From a checkpoint of a small multi-label image tagger.
Model: 32-pixel images, arch xception, depths [2, 4, 2].
Training: normuon at rate 0.031, 16600 steps, batches of 128.
Data: 203450 training examples, 10.4 epochs.
Rows from block 5, named by matrix and row number. Rows with one number belong to one channel. Each number is 200 + 30 x the weight over its row's rms, rounded and kept within 0 to 999. All counts start at 0. After the name is the row's rms in percent of the matrix's.
# convs1: first pointwise conv (model.blocks.5.convs.1.weight, 192x192x1x1), inputs 32-63
# convs3: second pointwise conv (model.blocks.5.convs.3.weight, 192x192x1x1, transposed), outputs 32-63
convs1.92,101,194,185,209,145,208,198,248,202,196,137,227,221,205,173,200,149,183,134,187,256,178,225,233,214,226,226,239,154,169,193,198,161
convs3.92,102,153,202,242,146,196,229,239,196,216,178,204,165,223,122,211,196,231,188,221,206,167,218,196,218,185,173,188,190,185,200,200,195
convs1.93,103,169,188,175,186,165,174,170,213,180,192,234,191,194,215,210,199,151,201,183,218,177,229,192,208,176,212,180,211,184,195,187,228
convs3.93,104,188,134,189,199,229,254,187,168,208,199,204,220,212,202,218,187,184,200,179,223,216,244,249,173,212,246,174,224,188,195,175,227
convs1.94,113,238,208,192,203,246,182,238,168,172,226,190,249,203,176,222,218,254,198,227,200,164,240,246,198,187,213,227,204,197,191,183,223
convs3.94,109,185,240,174,221,178,187,207,234,167,190,201,214,268,233,181,189,206,258,207,199,167,168,183,157,155,231,198,204,218,188,232,207
convs1.95,082,182,227,154,203,197,145,222,217,237,217,230,194,207,133,177,177,142,214,190,229,196,204,210,145,198,178,194,221,206,203,211,175
convs3.95,057,202,254,239,220,222,168,205,232,216,213,168,204,238,217,206,191,188,217,204,186,175,225,220,211,221,189,233,215,182,217,156,202
convs1.96,090,166,202,208,208,206,160,117,178,189,256,208,253,233,208,181,172,216,165,164,223,201,168,215,247,206,198,148,228,220,219,138,205
convs3.96,083,179,162,201,229,233,176,240,209,189,209,208,166,208,197,209,189,163,190,182,289,200,200,179,225,197,150,259,230,203,169,204,171
convs1.97,109,188,165,197,225,226,170,186,194,212,192,126,194,206,217,193,221,203,236,180,190,177,182,212,181,202,210,163,220,184,192,198,154
convs3.97,106,194,203,165,235,158,172,136,176,214,221,181,214,193,190,168,249,182,209,187,202,226,197,170,170,251,174,239,201,186,128,213,232
convs1.98,093,193,215,200,251,240,221,234,187,199,217,194,210,216,205,197,226,274,162,208,194,205,201,186,177,177,171,218,222,234,188,176,142
convs3.98,090,229,153,183,243,160,169,184,217,214,186,181,210,165,182,247,187,162,193,220,203,201,199,188,243,191,239,191,221,254,140,192,218
convs1.99,092,168,232,195,207,192,187,196,214,174,220,172,214,217,238,174,204,187,115,190,159,193,184,224,184,255,186,227,219,194,196,237,224
convs3.99,098,224,223,211,160,188,227,173,249,182,191,151,257,213,189,176,185,204,146,188,195,239,205,227,231,197,203,263,178,251,179,174,155
convs1.100,094,172,191,170,154,181,179,215,230,189,215,204,186,163,189,191,262,229,169,225,156,265,227,159,151,226,166,242,222,168,210,213,206
convs3.100,094,176,224,224,238,236,140,213,186,181,247,181,191,165,226,211,223,170,200,208,198,248,256,225,176,212,240,162,222,170,282,187,209
convs1.101,088,176,257,184,243,224,158,224,196,183,215,193,136,201,230,178,202,225,246,177,245,196,212,201,232,235,200,218,170,232,224,189,200
convs3.101,101,174,231,229,179,222,192,183,181,179,229,127,238,224,230,194,178,187,161,226,157,148,223,201,142,231,212,153,203,198,226,145,184
convs1.102,111,229,174,180,154,236,139,219,187,169,285,157,200,178,189,222,143,196,221,193,206,225,208,197,236,204,192,157,243,216,207,186,206
convs3.102,120,213,198,206,196,190,251,160,193,238,216,200,174,201,201,206,196,234,213,192,193,159,142,170,185,217,164,156,166,217,202,212,160
convs1.103,119,174,209,201,235,203,202,198,177,166,245,127,185,189,185,196,171,200,205,192,204,131,209,207,199,227,228,242,221,208,206,89,228
convs3.103,106,215,225,196,200,194,181,155,236,151,185,175,201,194,230,221,184,211,193,237,241,262,190,229,220,145,215,228,174,168,177,217,163
convs1.104,080,143,154,207,226,234,187,163,160,215,211,179,230,197,231,263,195,141,235,229,148,200,215,232,129,289,152,168,255,218,178,202,197
convs3.104,061,194,271,229,234,189,216,200,198,230,184,191,182,174,240,195,243,249,240,199,157,136,162,228,212,204,123,190,199,216,193,222,143
convs1.105,115,242,197,211,210,174,237,130,185,192,226,169,186,214,211,197,166,170,219,197,179,242,171,236,194,186,210,234,190,179,201,205,216
convs3.105,099,190,204,161,198,184,250,170,227,203,209,195,190,228,211,205,244,232,213,213,205,190,145,172,279,213,267,170,150,163,233,200,202
convs1.106,093,167,218,183,197,191,236,307,177,207,190,186,241,233,165,191,161,225,260,201,193,196,207,215,215,212,223,219,226,220,185,147,207
convs3.106,082,201,217,205,178,239,247,167,144,215,220,230,227,208,193,192,227,177,175,214,211,226,183,202,188,182,250,223,254,140,234,202,194
convs1.107,085,204,211,244,225,204,188,238,179,249,190,237,201,236,225,180,171,178,200,159,213,220,193,196,201,225,158,119,200,189,204,223,193
convs3.107,084,224,182,188,221,235,242,188,209,163,215,163,253,186,268,200,171,233,220,268,206,212,212,210,160,215,242,176,218,199,199,167,170
convs1.108,090,233,165,162,250,178,241,203,160,168,156,259,164,224,210,199,196,221,184,196,228,200,145,120,214,254,177,251,199,205,176,174,207
convs3.108,096,168,180,229,224,188,166,191,214,205,228,197,200,209,208,204,224,188,221,206,242,222,166,200,155,200,198,257,156,194,137,222,145
convs1.109,089,215,165,259,146,144,196,178,211,206,263,180,236,167,208,189,182,207,224,229,202,185,215,196,193,209,240,206,204,254,206,185,176
convs3.109,092,190,226,242,170,200,200,172,190,271,150,183,238,190,210,237,208,183,224,180,259,215,151,228,201,180,240,198,154,234,245,224,237
convs1.110,108,178,199,196,272,223,197,196,139,188,152,162,140,167,184,180,188,199,218,191,251,169,221,194,226,186,177,226,186,231,207,224,235
convs3.110,115,185,174,248,147,216,195,159,221,232,100,218,238,173,207,195,190,219,248,163,163,148,237,225,176,104,198,235,170,190,214,186,197
convs1.111,101,152,210,199,155,195,233,236,210,226,226,149,187,215,203,162,184,141,197,153,226,186,209,169,205,204,172,203,169,177,183,186,193
convs3.111,100,196,200,185,143,223,246,187,184,202,194,202,206,183,227,192,204,125,220,169,195,200,219,181,201,241,203,177,185,212,237,163,187
convs1.112,086,211,236,145,177,175,189,256,213,139,157,198,126,181,184,192,238,166,220,255,253,192,208,213,297,197,155,172,223,220,206,152,201
convs3.112,074,192,190,209,210,146,219,211,154,153,209,208,173,174,197,212,180,198,207,188,122,194,213,233,200,198,272,206,186,241,217,194,264
convs1.113,109,236,185,151,170,253,203,101,213,207,211,183,206,218,197,205,227,220,201,171,219,231,201,264,216,215,135,237,173,178,226,184,173
convs3.113,110,232,157,163,193,229,207,193,214,173,155,230,234,228,169,187,118,192,145,213,226,204,216,219,194,187,201,201,209,174,184,255,215
convs1.114,105,219,214,214,176,140,234,99,199,224,185,188,217,229,215,213,230,210,239,163,179,189,222,186,186,142,219,245,167,168,205,252,214
convs3.114,109,180,215,251,206,165,184,138,266,161,234,187,252,216,211,193,242,182,216,209,183,225,211,161,190,208,192,201,203,194,176,217,240
convs1.115,104,221,186,241,257,197,182,207,168,171,203,180,182,168,225,247,193,236,206,162,156,135,166,188,181,178,234,172,232,169,169,299,230
convs3.115,100,229,202,176,222,211,219,204,207,271,197,155,213,205,219,232,183,128,193,206,198,208,278,174,212,176,215,203,196,239,189,243,224
convs1.116,104,213,197,174,218,169,216,184,231,165,296,120,198,195,228,233,231,213,173,181,235,187,212,197,208,195,191,221,238,188,202,202,248
convs3.116,104,196,215,168,194,242,216,228,204,166,256,200,158,212,210,176,198,134,207,248,212,247,205,254,233,201,188,176,216,196,191,156,164
convs1.117,102,187,192,172,199,254,213,186,138,204,179,144,163,243,186,251,193,206,204,153,236,227,171,193,166,234,180,188,197,164,209,84,119
convs3.117,098,203,224,167,286,191,200,247,238,255,196,240,221,233,212,182,174,190,217,248,207,227,223,245,213,225,222,192,203,213,195,159,249
convs1.118,112,188,189,169,209,227,192,229,241,187,171,244,214,173,224,269,205,268,190,177,144,206,204,198,223,194,166,126,194,212,195,201,187
convs3.118,115,191,186,198,210,172,153,182,154,188,163,216,149,181,202,119,216,261,204,235,225,218,206,157,220,192,195,250,190,199,198,213,176
convs1.119,094,202,221,201,120,174,217,217,210,159,264,141,199,197,233,257,202,214,227,186,214,241,237,207,216,179,216,203,208,199,198,186,197
convs3.119,121,226,193,188,221,168,188,174,228,172,246,229,147,207,193,153,191,176,227,250,232,207,203,174,226,225,160,178,163,176,185,265,216
convs1.120,095,212,209,194,227,209,224,196,191,219,232,244,221,195,168,219,203,242,217,173,237,202,240,161,194,215,219,273,220,219,220,104,138
convs3.120,087,190,225,178,181,210,148,152,196,226,221,134,229,223,184,231,236,177,183,242,132,188,137,273,195,180,254,210,133,217,160,249,205
convs1.121,080,102,195,196,198,136,194,233,180,180,210,164,198,201,264,189,186,185,196,226,236,181,207,221,207,201,159,197,219,209,165,299,184
convs3.121,045,197,187,205,241,193,147,273,180,181,167,180,214,224,166,189,219,218,175,200,199,195,234,226,146,200,210,176,189,190,184,181,159
convs1.122,107,220,202,201,223,214,198,182,220,64,160,240,181,215,198,196,162,207,228,201,194,201,185,216,192,163,215,296,200,223,190,198,154
convs3.122,122,263,211,206,166,212,225,166,209,299,213,153,180,175,201,231,193,169,223,207,214,164,205,220,191,211,241,271,138,192,212,193,122
convs1.123,101,204,197,171,235,205,166,243,248,158,155,212,207,204,187,204,171,190,208,210,176,177,205,181,312,203,182,220,210,158,215,200,222
convs3.123,091,165,229,181,205,206,144,152,191,179,181,170,204,205,213,233,192,188,211,210,189,216,176,204,187,214,155,140,195,125,188,178,200
convs1.124,088,228,242,219,222,172,219,213,177,204,229,193,209,193,199,221,242,257,184,196,155,215,178,169,163,208,211,127,163,204,216,205,238
convs3.124,093,218,174,201,198,205,233,216,229,210,244,195,206,219,223,206,190,228,150,177,195,206,206,166,196,219,278,157,166,220,176,203,168
convs1.125,099,193,214,235,215,213,215,175,178,171,226,177,154,180,207,237,219,271,221,234,204,181,187,210,176,127,145,177,195,277,195,207,202
convs3.125,107,200,224,194,214,163,194,211,150,157,168,185,216,160,146,245,264,250,141,171,177,225,201,226,246,245,169,202,272,185,177,188,189
convs1.126,092,153,233,190,198,189,218,207,169,226,192,171,218,237,200,219,183,230,189,165,181,225,238,193,202,233,235,185,178,213,236,196,197
convs3.126,084,250,181,202,200,214,220,186,171,240,198,246,222,140,162,173,223,217,172,209,153,197,203,202,197,166,150,222,195,266,217,156,185
convs1.127,107,194,166,186,146,230,220,201,185,181,214,175,175,216,225,236,170,203,190,189,236,128,198,207,176,207,194,172,188,194,200,192,190
convs3.127,117,216,176,192,154,227,229,244,191,231,176,227,213,215,195,191,217,220,220,201,183,176,163,181,193,167,181,193,271,182,202,205,201
convs1.128,082,200,163,204,194,213,198,280,215,228,202,243,173,241,189,214,202,223,204,218,228,190,232,220,220,198,194,206,198,174,234,216,210
convs3.128,078,219,239,231,226,195,244,206,197,162,202,171,162,181,222,149,245,237,209,154,225,188,215,214,189,159,193,184,220,183,185,154,130
convs1.129,099,198,146,236,235,192,136,196,197,162,224,187,204,189,225,203,206,252,219,217,172,190,196,167,176,195,181,176,202,172,182,190,203
convs3.129,095,221,178,174,143,166,213,215,191,236,230,217,205,268,232,201,200,216,161,230,212,178,200,222,269,220,197,177,220,211,220,205,190
convs1.130,094,154,215,202,211,223,208,198,197,171,213,157,171,90,288,167,213,190,186,211,159,205,195,164,210,231,211,217,202,167,193,276,236
convs3.130,098,205,143,182,219,215,253,171,226,231,201,248,180,181,261,205,229,170,215,176,220,214,224,184,185,207,236,193,263,239,193,212,155
convs1.131,095,224,154,231,196,166,184,176,186,239,217,218,188,146,206,184,202,206,199,192,252,182,169,156,224,229,169,242,200,224,221,191,214
convs3.131,099,207,201,160,172,324,182,181,203,201,182,200,158,150,205,176,184,202,183,166,244,216,196,176,197,182,211,219,222,185,183,196,188
convs1.132,083,165,169,190,251,211,176,233,276,227,208,172,224,274,211,183,201,202,170,224,169,200,230,171,169,265,189,207,161,171,228,212,246
convs3.132,076,233,204,186,249,171,216,242,207,234,206,157,219,239,192,223,183,245,186,268,215,215,146,210,209,178,238,207,201,165,214,234,173
convs1.133,107,260,173,247,197,179,217,202,166,265,205,227,228,199,231,199,165,270,204,233,236,211,192,176,210,192,197,142,207,179,163,207,242
convs3.133,115,190,251,205,207,275,234,203,197,145,171,188,181,245,212,170,232,146,213,246,215,221,206,157,207,216,180,216,211,251,148,211,173
convs1.134,106,199,218,166,177,183,224,214,205,231,187,250,170,218,207,183,193,187,227,170,233,153,205,157,200,237,173,188,203,140,194,162,221
convs3.134,105,170,141,170,192,153,181,208,177,213,195,208,194,194,206,214,192,181,209,209,219,254,227,186,156,190,213,200,178,194,196,213,200
convs1.135,100,195,181,262,214,211,174,221,191,165,200,159,183,161,201,183,178,218,187,220,231,185,264,144,175,116,200,190,167,218,234,202,150
convs3.135,054,201,203,137,201,217,206,168,223,213,198,199,219,248,212,165,246,183,190,184,229,204,229,221,216,179,184,201,182,175,180,217,237
convs1.136,093,206,201,222,187,179,255,228,184,198,126,199,215,165,215,207,210,192,211,212,201,217,205,183,233,162,234,131,144,202,209,196,266
convs3.136,094,206,208,204,189,203,162,200,212,196,210,192,171,175,214,164,179,261,263,232,182,182,171,244,267,171,227,178,234,188,169,209,191
convs1.137,103,197,250,207,214,200,222,213,209,148,222,229,219,178,232,164,203,183,164,207,167,212,193,211,217,244,215,221,194,135,189,203,250
convs3.137,102,207,221,243,167,178,221,226,206,255,225,157,230,233,199,267,180,140,147,201,242,182,205,154,179,181,186,200,176,224,197,169,186
convs1.138,090,186,147,175,183,205,205,191,211,174,185,182,226,210,182,241,212,177,219,197,206,159,208,213,213,259,258,201,176,69,142,221,274
convs3.138,079,170,258,164,163,255,203,155,189,187,214,183,230,179,203,244,214,196,179,201,168,192,172,233,197,230,251,168,235,215,224,187,219
convs1.139,092,221,190,158,251,179,193,195,201,196,242,188,233,173,199,181,211,168,207,159,202,206,182,210,201,144,237,207,229,199,197,212,197
convs3.139,089,185,195,172,174,123,194,148,173,151,187,261,185,200,206,237,166,162,190,220,189,235,222,198,239,163,164,242,230,185,173,190,205
convs1.140,109,188,165,216,215,204,142,198,162,207,190,192,222,178,198,288,179,184,185,171,150,214,196,131,169,200,204,269,236,141,201,221,206
convs3.140,108,222,236,164,193,213,183,157,186,136,175,204,150,184,183,188,164,184,182,244,177,214,207,152,197,179,234,227,212,189,122,205,238
convs1.141,117,225,208,204,253,218,151,171,240,235,196,123,217,207,187,180,216,208,229,194,257,213,194,225,209,212,177,202,204,217,185,234,177
convs3.141,108,142,206,210,209,148,165,175,187,212,215,231,170,156,136,216,200,231,237,241,194,167,198,204,238,147,198,170,217,157,224,207,206
convs1.142,093,199,205,207,165,191,198,242,144,207,189,223,182,179,174,232,178,203,224,138,232,219,192,173,156,239,207,139,197,177,225,92,217
convs3.142,095,233,131,196,187,201,213,151,173,203,255,163,206,218,184,228,180,198,194,205,236,282,189,169,174,193,204,195,238,236,139,221,213
convs1.143,097,195,133,209,241,189,227,214,190,148,209,206,221,223,176,252,206,180,115,165,183,192,216,200,223,183,273,253,203,162,197,202,241
convs3.143,098,195,232,248,205,252,187,168,234,212,204,197,193,228,178,183,153,167,150,207,188,236,174,176,184,231,158,290,193,206,233,217,185
convs1.144,103,167,224,199,201,231,249,204,260,152,208,181,195,222,201,227,215,192,209,162,203,168,195,220,187,194,174,247,181,204,217,203,125
convs3.144,112,209,207,155,182,168,164,201,190,165,239,217,275,228,248,221,163,200,178,214,197,176,167,238,207,190,172,215,127,161,220,188,217
convs1.145,129,191,198,195,159,253,202,197,210,190,207,193,195,215,189,185,170,203,211,157,198,120,204,224,186,231,167,196,193,181,206,196,147
convs3.145,119,182,180,210,270,216,199,181,220,212,223,175,237,198,191,176,178,214,261,236,223,211,213,228,225,233,187,197,191,199,186,244,240
convs1.146,104,243,194,208,198,194,215,178,201,206,192,198,190,184,159,234,216,205,199,196,155,208,207,133,204,168,169,198,235,229,203,327,186
convs3.146,106,235,240,202,227,202,227,163,212,134,220,184,236,176,221,211,190,185,175,196,206,209,176,142,172,200,247,185,250,165,212,199,221
convs1.147,082,146,196,228,213,176,197,189,201,220,208,201,232,251,237,160,184,228,198,205,133,221,163,225,212,123,189,137,215,260,197,214,209
convs3.147,089,176,241,138,235,236,182,189,209,165,213,181,203,239,215,214,170,184,175,177,222,225,134,202,233,217,247,190,193,191,220,219,191
convs1.148,092,184,221,232,203,227,178,193,211,180,173,175,178,246,197,204,221,209,153,168,170,219,163,180,206,230,165,248,255,161,166,157,163
convs3.148,096,194,185,181,237,196,225,181,228,243,181,181,196,212,248,227,154,189,202,229,213,211,220,164,242,207,184,139,218,221,134,179,211
convs1.149,089,253,146,163,199,208,204,208,183,257,207,191,268,197,199,230,190,178,185,202,215,171,213,200,181,202,179,233,174,197,185,191,198
convs3.149,067,208,160,163,153,212,235,241,206,220,190,232,190,178,243,229,239,195,206,236,260,207,185,211,261,219,222,223,154,224,190,212,196
convs1.150,098,195,177,161,163,234,105,208,162,228,225,163,172,196,234,243,202,210,212,164,270,199,214,171,195,208,194,187,187,117,181,186,200
convs3.150,100,236,201,263,205,198,223,235,221,175,183,188,212,190,183,188,216,180,208,204,200,232,243,199,255,218,199,198,172,208,169,207,236
convs1.151,115,220,234,192,192,129,213,206,192,208,214,180,208,237,241,226,207,158,227,193,206,245,221,205,214,202,159,266,242,262,203,186,240
convs3.151,108,214,265,203,199,181,240,201,190,197,232,231,186,223,243,204,211,182,259,162,171,205,171,159,216,167,178,250,160,185,197,211,185
convs1.152,117,183,170,208,163,230,178,190,208,195,231,195,237,213,214,225,227,207,230,231,186,211,223,165,194,165,178,214,172,174,182,192,209
convs3.152,112,153,225,220,231,191,246,178,172,155,238,219,230,172,211,196,155,226,227,167,174,227,236,182,241,172,175,151,208,196,223,194,204
convs1.153,116,179,262,216,204,196,181,196,207,223,239,227,220,176,202,239,148,175,244,264,239,227,241,189,177,209,189,207,158,205,208,191,212
convs3.153,110,202,182,219,163,163,222,219,216,172,198,200,181,183,189,195,228,194,134,177,146,203,187,216,193,183,204,218,121,211,259,204,246
convs1.154,099,204,182,236,177,167,195,198,226,186,184,223,200,197,206,227,269,204,203,193,219,189,217,232,220,216,192,232,190,162,195,178,251
convs3.154,114,189,193,193,283,177,190,194,192,192,166,151,176,186,190,172,190,214,216,206,181,173,208,156,210,274,219,166,169,159,190,188,205
convs1.155,095,173,184,177,161,253,192,183,218,242,164,163,195,201,231,210,179,165,193,209,223,154,203,196,200,224,208,226,140,255,200,189,115
convs3.155,096,185,224,233,187,269,214,225,180,216,179,138,186,206,235,217,161,269,228,265,113,234,183,189,228,195,202,221,183,238,249,197,229
convs1.156,105,136,224,232,202,201,167,173,185,189,185,202,187,194,188,136,162,179,202,170,206,261,208,215,173,242,289,199,187,155,208,226,261
convs3.156,109,226,250,197,165,223,188,206,192,236,144,244,199,187,219,189,139,210,246,187,193,203,153,163,183,187,219,169,186,163,203,239,187
convs1.157,120,179,200,199,171,214,262,234,177,199,197,186,186,196,208,189,253,185,212,225,223,170,169,162,205,235,209,207,209,237,198,182,261
convs3.157,118,137,171,233,206,172,202,189,266,167,196,183,208,224,158,220,203,255,221,208,200,213,207,188,242,235,187,180,201,228,177,230,177
convs1.158,107,164,246,204,207,213,166,215,167,223,236,222,205,212,226,170,188,279,205,198,239,181,185,194,220,246,190,208,204,236,211,191,163
convs3.158,108,165,193,216,200,215,236,191,191,290,253,214,217,197,194,96,189,201,235,200,165,170,198,245,212,211,163,246,184,207,256,194,243
convs1.159,132,219,163,208,263,171,179,204,166,191,221,155,210,201,208,186,253,206,203,217,214,198,239,125,191,228,216,184,185,203,200,193,257
convs3.159,120,210,195,208,205,212,216,173,170,226,217,191,220,188,195,221,220,157,214,231,163,220,216,219,219,187,245,133,215,232,187,193,233
convs1.160,109,231,250,165,184,185,263,165,164,217,173,257,215,194,178,110,209,217,175,207,205,197,204,193,210,236,182,205,201,191,191,189,264
convs3.160,127,151,136,143,175,161,204,208,198,209,188,175,212,216,227,98,234,193,258,215,190,210,173,177,136,197,261,316,240,214,213,203,198
convs1.161,103,293,208,193,210,209,222,166,183,210,217,223,184,184,195,243,213,295,207,156,191,203,218,192,188,265,140,146,218,186,218,209,242
convs3.161,101,157,244,152,178,202,211,211,183,210,200,179,168,163,191,168,176,206,246,186,180,217,203,130,186,142,155,212,197,189,225,165,212
convs1.162,094,205,174,204,185,199,207,195,153,206,171,226,229,188,220,191,169,155,176,225,177,219,213,198,197,229,215,237,199,205,226,196,199
convs3.162,094,249,174,175,216,221,221,155,144,181,233,196,172,209,231,206,183,205,185,240,183,253,197,164,220,252,172,204,218,180,209,238,211
convs1.163,102,184,170,192,256,207,191,144,236,255,212,170,216,197,172,170,283,159,212,206,235,244,210,212,208,168,207,61,253,209,217,179,226
convs3.163,109,181,188,225,224,219,148,213,236,204,207,210,208,211,229,174,204,214,212,250,212,212,205,213,220,228,177,220,134,175,184,227,249
convs1.164,104,175,211,179,210,193,228,149,173,213,212,217,211,228,204,118,204,203,146,168,228,166,228,205,211,200,180,238,194,192,223,194,209
convs3.164,096,189,232,221,192,225,188,221,236,170,162,202,198,284,229,196,206,227,213,204,199,185,240,158,208,201,186,224,224,220,191,181,226
convs1.165,113,189,223,203,201,214,208,211,258,160,237,219,207,175,185,162,236,203,206,200,159,157,217,175,214,188,236,229,190,189,207,207,186
convs3.165,107,223,214,217,182,212,191,250,211,190,166,230,217,181,183,246,224,194,169,243,208,213,210,218,252,189,223,203,221,215,231,201,200
convs1.166,095,236,197,196,213,204,215,199,205,180,222,160,219,232,167,222,228,168,185,191,251,226,170,216,197,184,268,183,198,213,178,183,202
convs3.166,089,182,208,200,156,210,177,255,205,188,211,149,252,236,175,152,179,192,164,267,182,165,243,188,176,199,174,193,154,222,164,208,224
convs1.167,089,177,237,198,156,240,190,220,198,198,212,210,191,166,244,210,179,178,183,226,106,172,194,215,193,204,267,178,197,204,171,192,204
convs3.167,074,237,159,185,146,222,178,221,196,198,214,221,202,156,174,203,206,187,192,217,165,222,242,179,137,226,234,184,224,207,198,169,210
convs1.168,084,185,213,193,194,237,247,208,198,245,167,179,228,193,191,199,187,208,225,261,194,216,200,155,210,210,191,197,198,176,180,198,226
convs3.168,094,128,173,223,262,138,240,202,222,252,161,207,238,240,200,182,224,212,219,177,209,198,189,215,191,197,178,214,237,224,205,201,218
convs1.169,087,209,183,158,200,201,256,178,210,189,175,195,249,181,227,199,187,215,139,105,212,209,200,242,168,152,201,195,206,226,224,239,190
convs3.169,089,219,196,193,246,247,216,234,222,218,214,209,244,156,208,225,279,207,155,184,174,213,239,192,245,173,218,209,230,177,235,245,225
convs1.170,096,227,237,191,170,169,213,190,169,199,191,153,239,179,181,207,178,236,167,222,149,231,244,222,215,215,236,197,197,240,240,170,219
convs3.170,107,224,184,199,229,202,231,161,206,180,212,201,221,254,211,210,180,191,182,263,232,206,255,201,195,204,187,167,246,168,223,199,149
convs1.171,097,219,196,214,178,182,251,203,176,157,205,219,224,173,179,237,238,227,182,173,173,203,191,204,185,205,157,209,257,196,202,194,187
convs3.171,101,182,187,219,188,180,183,152,230,177,167,219,186,161,220,209,186,279,157,215,177,186,191,265,207,174,230,198,214,184,165,180,178
convs1.172,109,204,181,156,250,239,230,174,176,191,214,229,220,181,178,239,176,208,165,214,269,181,132,219,251,224,174,183,250,184,203,189,192
convs3.172,102,194,256,190,141,171,248,158,149,228,190,194,187,158,208,208,236,216,228,186,226,224,168,255,183,212,200,163,161,214,262,217,232
convs1.173,082,220,150,205,260,130,207,216,205,259,166,223,214,194,236,205,187,210,217,177,204,250,230,214,177,148,214,179,237,234,201,202,198
convs3.173,071,214,178,175,187,158,151,209,232,208,218,151,218,177,150,217,249,190,259,241,230,207,213,215,226,190,267,192,241,181,199,204,192
convs1.174,110,188,225,202,267,200,207,175,208,248,150,185,233,219,217,256,146,170,202,177,214,105,223,212,198,221,193,168,217,209,205,202,182
convs3.174,119,179,237,246,196,185,215,149,192,195,270,218,196,246,190,241,167,192,236,186,222,217,200,170,176,166,198,181,93,209,179,196,199
convs1.175,089,190,168,175,203,231,223,189,169,190,217,187,214,263,167,177,192,189,212,153,216,236,181,179,187,201,244,260,181,207,212,225,192
convs3.175,091,211,220,149,210,193,192,235,115,251,219,186,239,210,207,197,240,218,209,207,251,148,169,288,147,195,156,176,193,185,204,207,228
convs1.176,107,207,182,209,234,201,158,230,228,178,216,265,206,207,206,215,246,151,198,178,192,249,234,187,165,212,153,219,173,214,197,202,227
convs3.176,113,159,159,193,236,188,200,224,182,169,213,260,175,163,157,200,174,155,197,195,166,194,182,191,206,196,185,167,208,223,171,187,208
convs1.177,100,171,185,187,204,179,179,227,201,218,176,180,206,153,130,202,216,138,196,180,174,205,214,237,189,219,228,239,179,174,194,171,132
convs3.177,096,200,178,161,219,188,177,169,182,230,180,198,223,169,150,207,116,226,236,170,180,195,143,177,221,191,233,190,205,216,175,198,213
convs1.178,098,205,195,245,175,222,225,175,178,181,227,163,195,196,219,176,182,197,175,179,212,208,168,223,135,196,227,222,191,192,180,219,249
convs3.178,115,185,219,175,198,253,237,219,198,190,216,179,199,207,191,211,206,198,140,219,213,168,244,166,241,150,240,263,189,193,206,197,210
convs1.179,108,189,204,181,201,210,197,170,202,206,209,177,196,232,211,199,176,199,186,238,172,158,252,222,197,209,227,204,191,157,205,255,212
convs3.179,095,144,198,150,200,228,236,201,219,167,204,208,190,231,167,201,219,224,219,184,151,289,225,235,198,207,195,234,207,146,227,201,149
convs1.180,094,206,218,204,206,184,217,201,203,151,199,254,203,204,234,222,206,170,181,191,151,173,214,156,180,192,183,221,179,204,182,45,191
convs3.180,104,221,229,239,154,207,182,195,210,136,250,200,234,186,208,150,249,213,189,258,155,194,134,187,140,233,217,242,189,214,232,198,176
convs1.181,095,280,230,176,174,195,213,221,198,204,152,192,185,183,204,242,262,234,222,174,232,231,225,199,151,189,207,277,248,257,199,196,224
convs3.181,101,215,171,233,236,192,266,226,184,207,208,251,198,181,211,177,223,163,197,182,153,137,189,201,204,190,177,265,162,172,201,188,175
convs1.182,106,216,182,199,159,140,223,226,237,223,171,219,208,202,209,242,237,216,179,200,238,174,257,180,191,186,194,230,178,173,202,209,211
convs3.182,115,216,221,202,202,199,235,178,172,216,182,198,198,193,276,109,138,201,199,207,253,196,167,230,197,178,228,193,227,189,234,188,240
convs1.183,102,223,183,141,185,251,215,256,225,234,184,175,256,192,193,158,170,188,202,166,180,181,184,175,240,210,187,263,160,148,183,222,219
convs3.183,107,182,203,193,130,151,176,163,218,211,157,175,174,193,197,168,188,206,179,216,198,150,230,206,223,204,216,224,244,166,181,161,204
convs1.184,094,253,185,196,225,233,210,192,202,196,220,242,223,207,187,221,174,173,187,164,208,140,241,262,214,172,182,236,257,218,153,191,168
convs3.184,100,190,196,187,197,204,230,204,192,223,215,195,172,232,247,166,185,196,188,219,201,200,208,229,163,211,192,214,134,154,213,194,212
convs1.185,103,177,219,197,291,192,205,187,161,181,173,159,198,199,212,215,250,156,198,213,236,201,211,178,205,161,170,214,183,167,216,311,199
convs3.185,105,175,212,209,266,221,226,215,229,174,183,200,184,220,198,192,212,205,167,166,204,174,205,171,178,189,222,225,158,204,139,261,199
convs1.186,096,206,234,202,207,172,194,228,169,161,216,276,151,222,198,156,203,164,158,195,201,136,183,175,188,223,198,162,184,162,204,245,233
convs3.186,109,153,172,197,196,202,232,215,144,206,170,243,246,199,169,212,213,194,206,183,255,181,232,246,222,190,188,238,233,213,223,181,176
convs1.187,110,194,182,194,178,203,237,193,164,188,230,152,217,231,208,272,195,141,201,209,204,192,222,253,188,199,239,234,187,208,193,173,187
convs3.187,115,214,166,192,195,164,209,247,162,234,183,162,202,167,188,178,221,183,160,148,211,246,217,195,196,231,240,190,181,196,236,189,187
convs1.188,106,192,174,177,210,221,208,182,248,223,272,172,183,166,215,178,204,191,192,210,182,243,199,176,177,153,208,107,212,190,230,221,202
convs3.188,102,223,191,183,247,233,226,165,192,258,217,184,183,236,155,244,187,168,175,243,230,227,141,216,256,234,149,100,179,161,190,238,188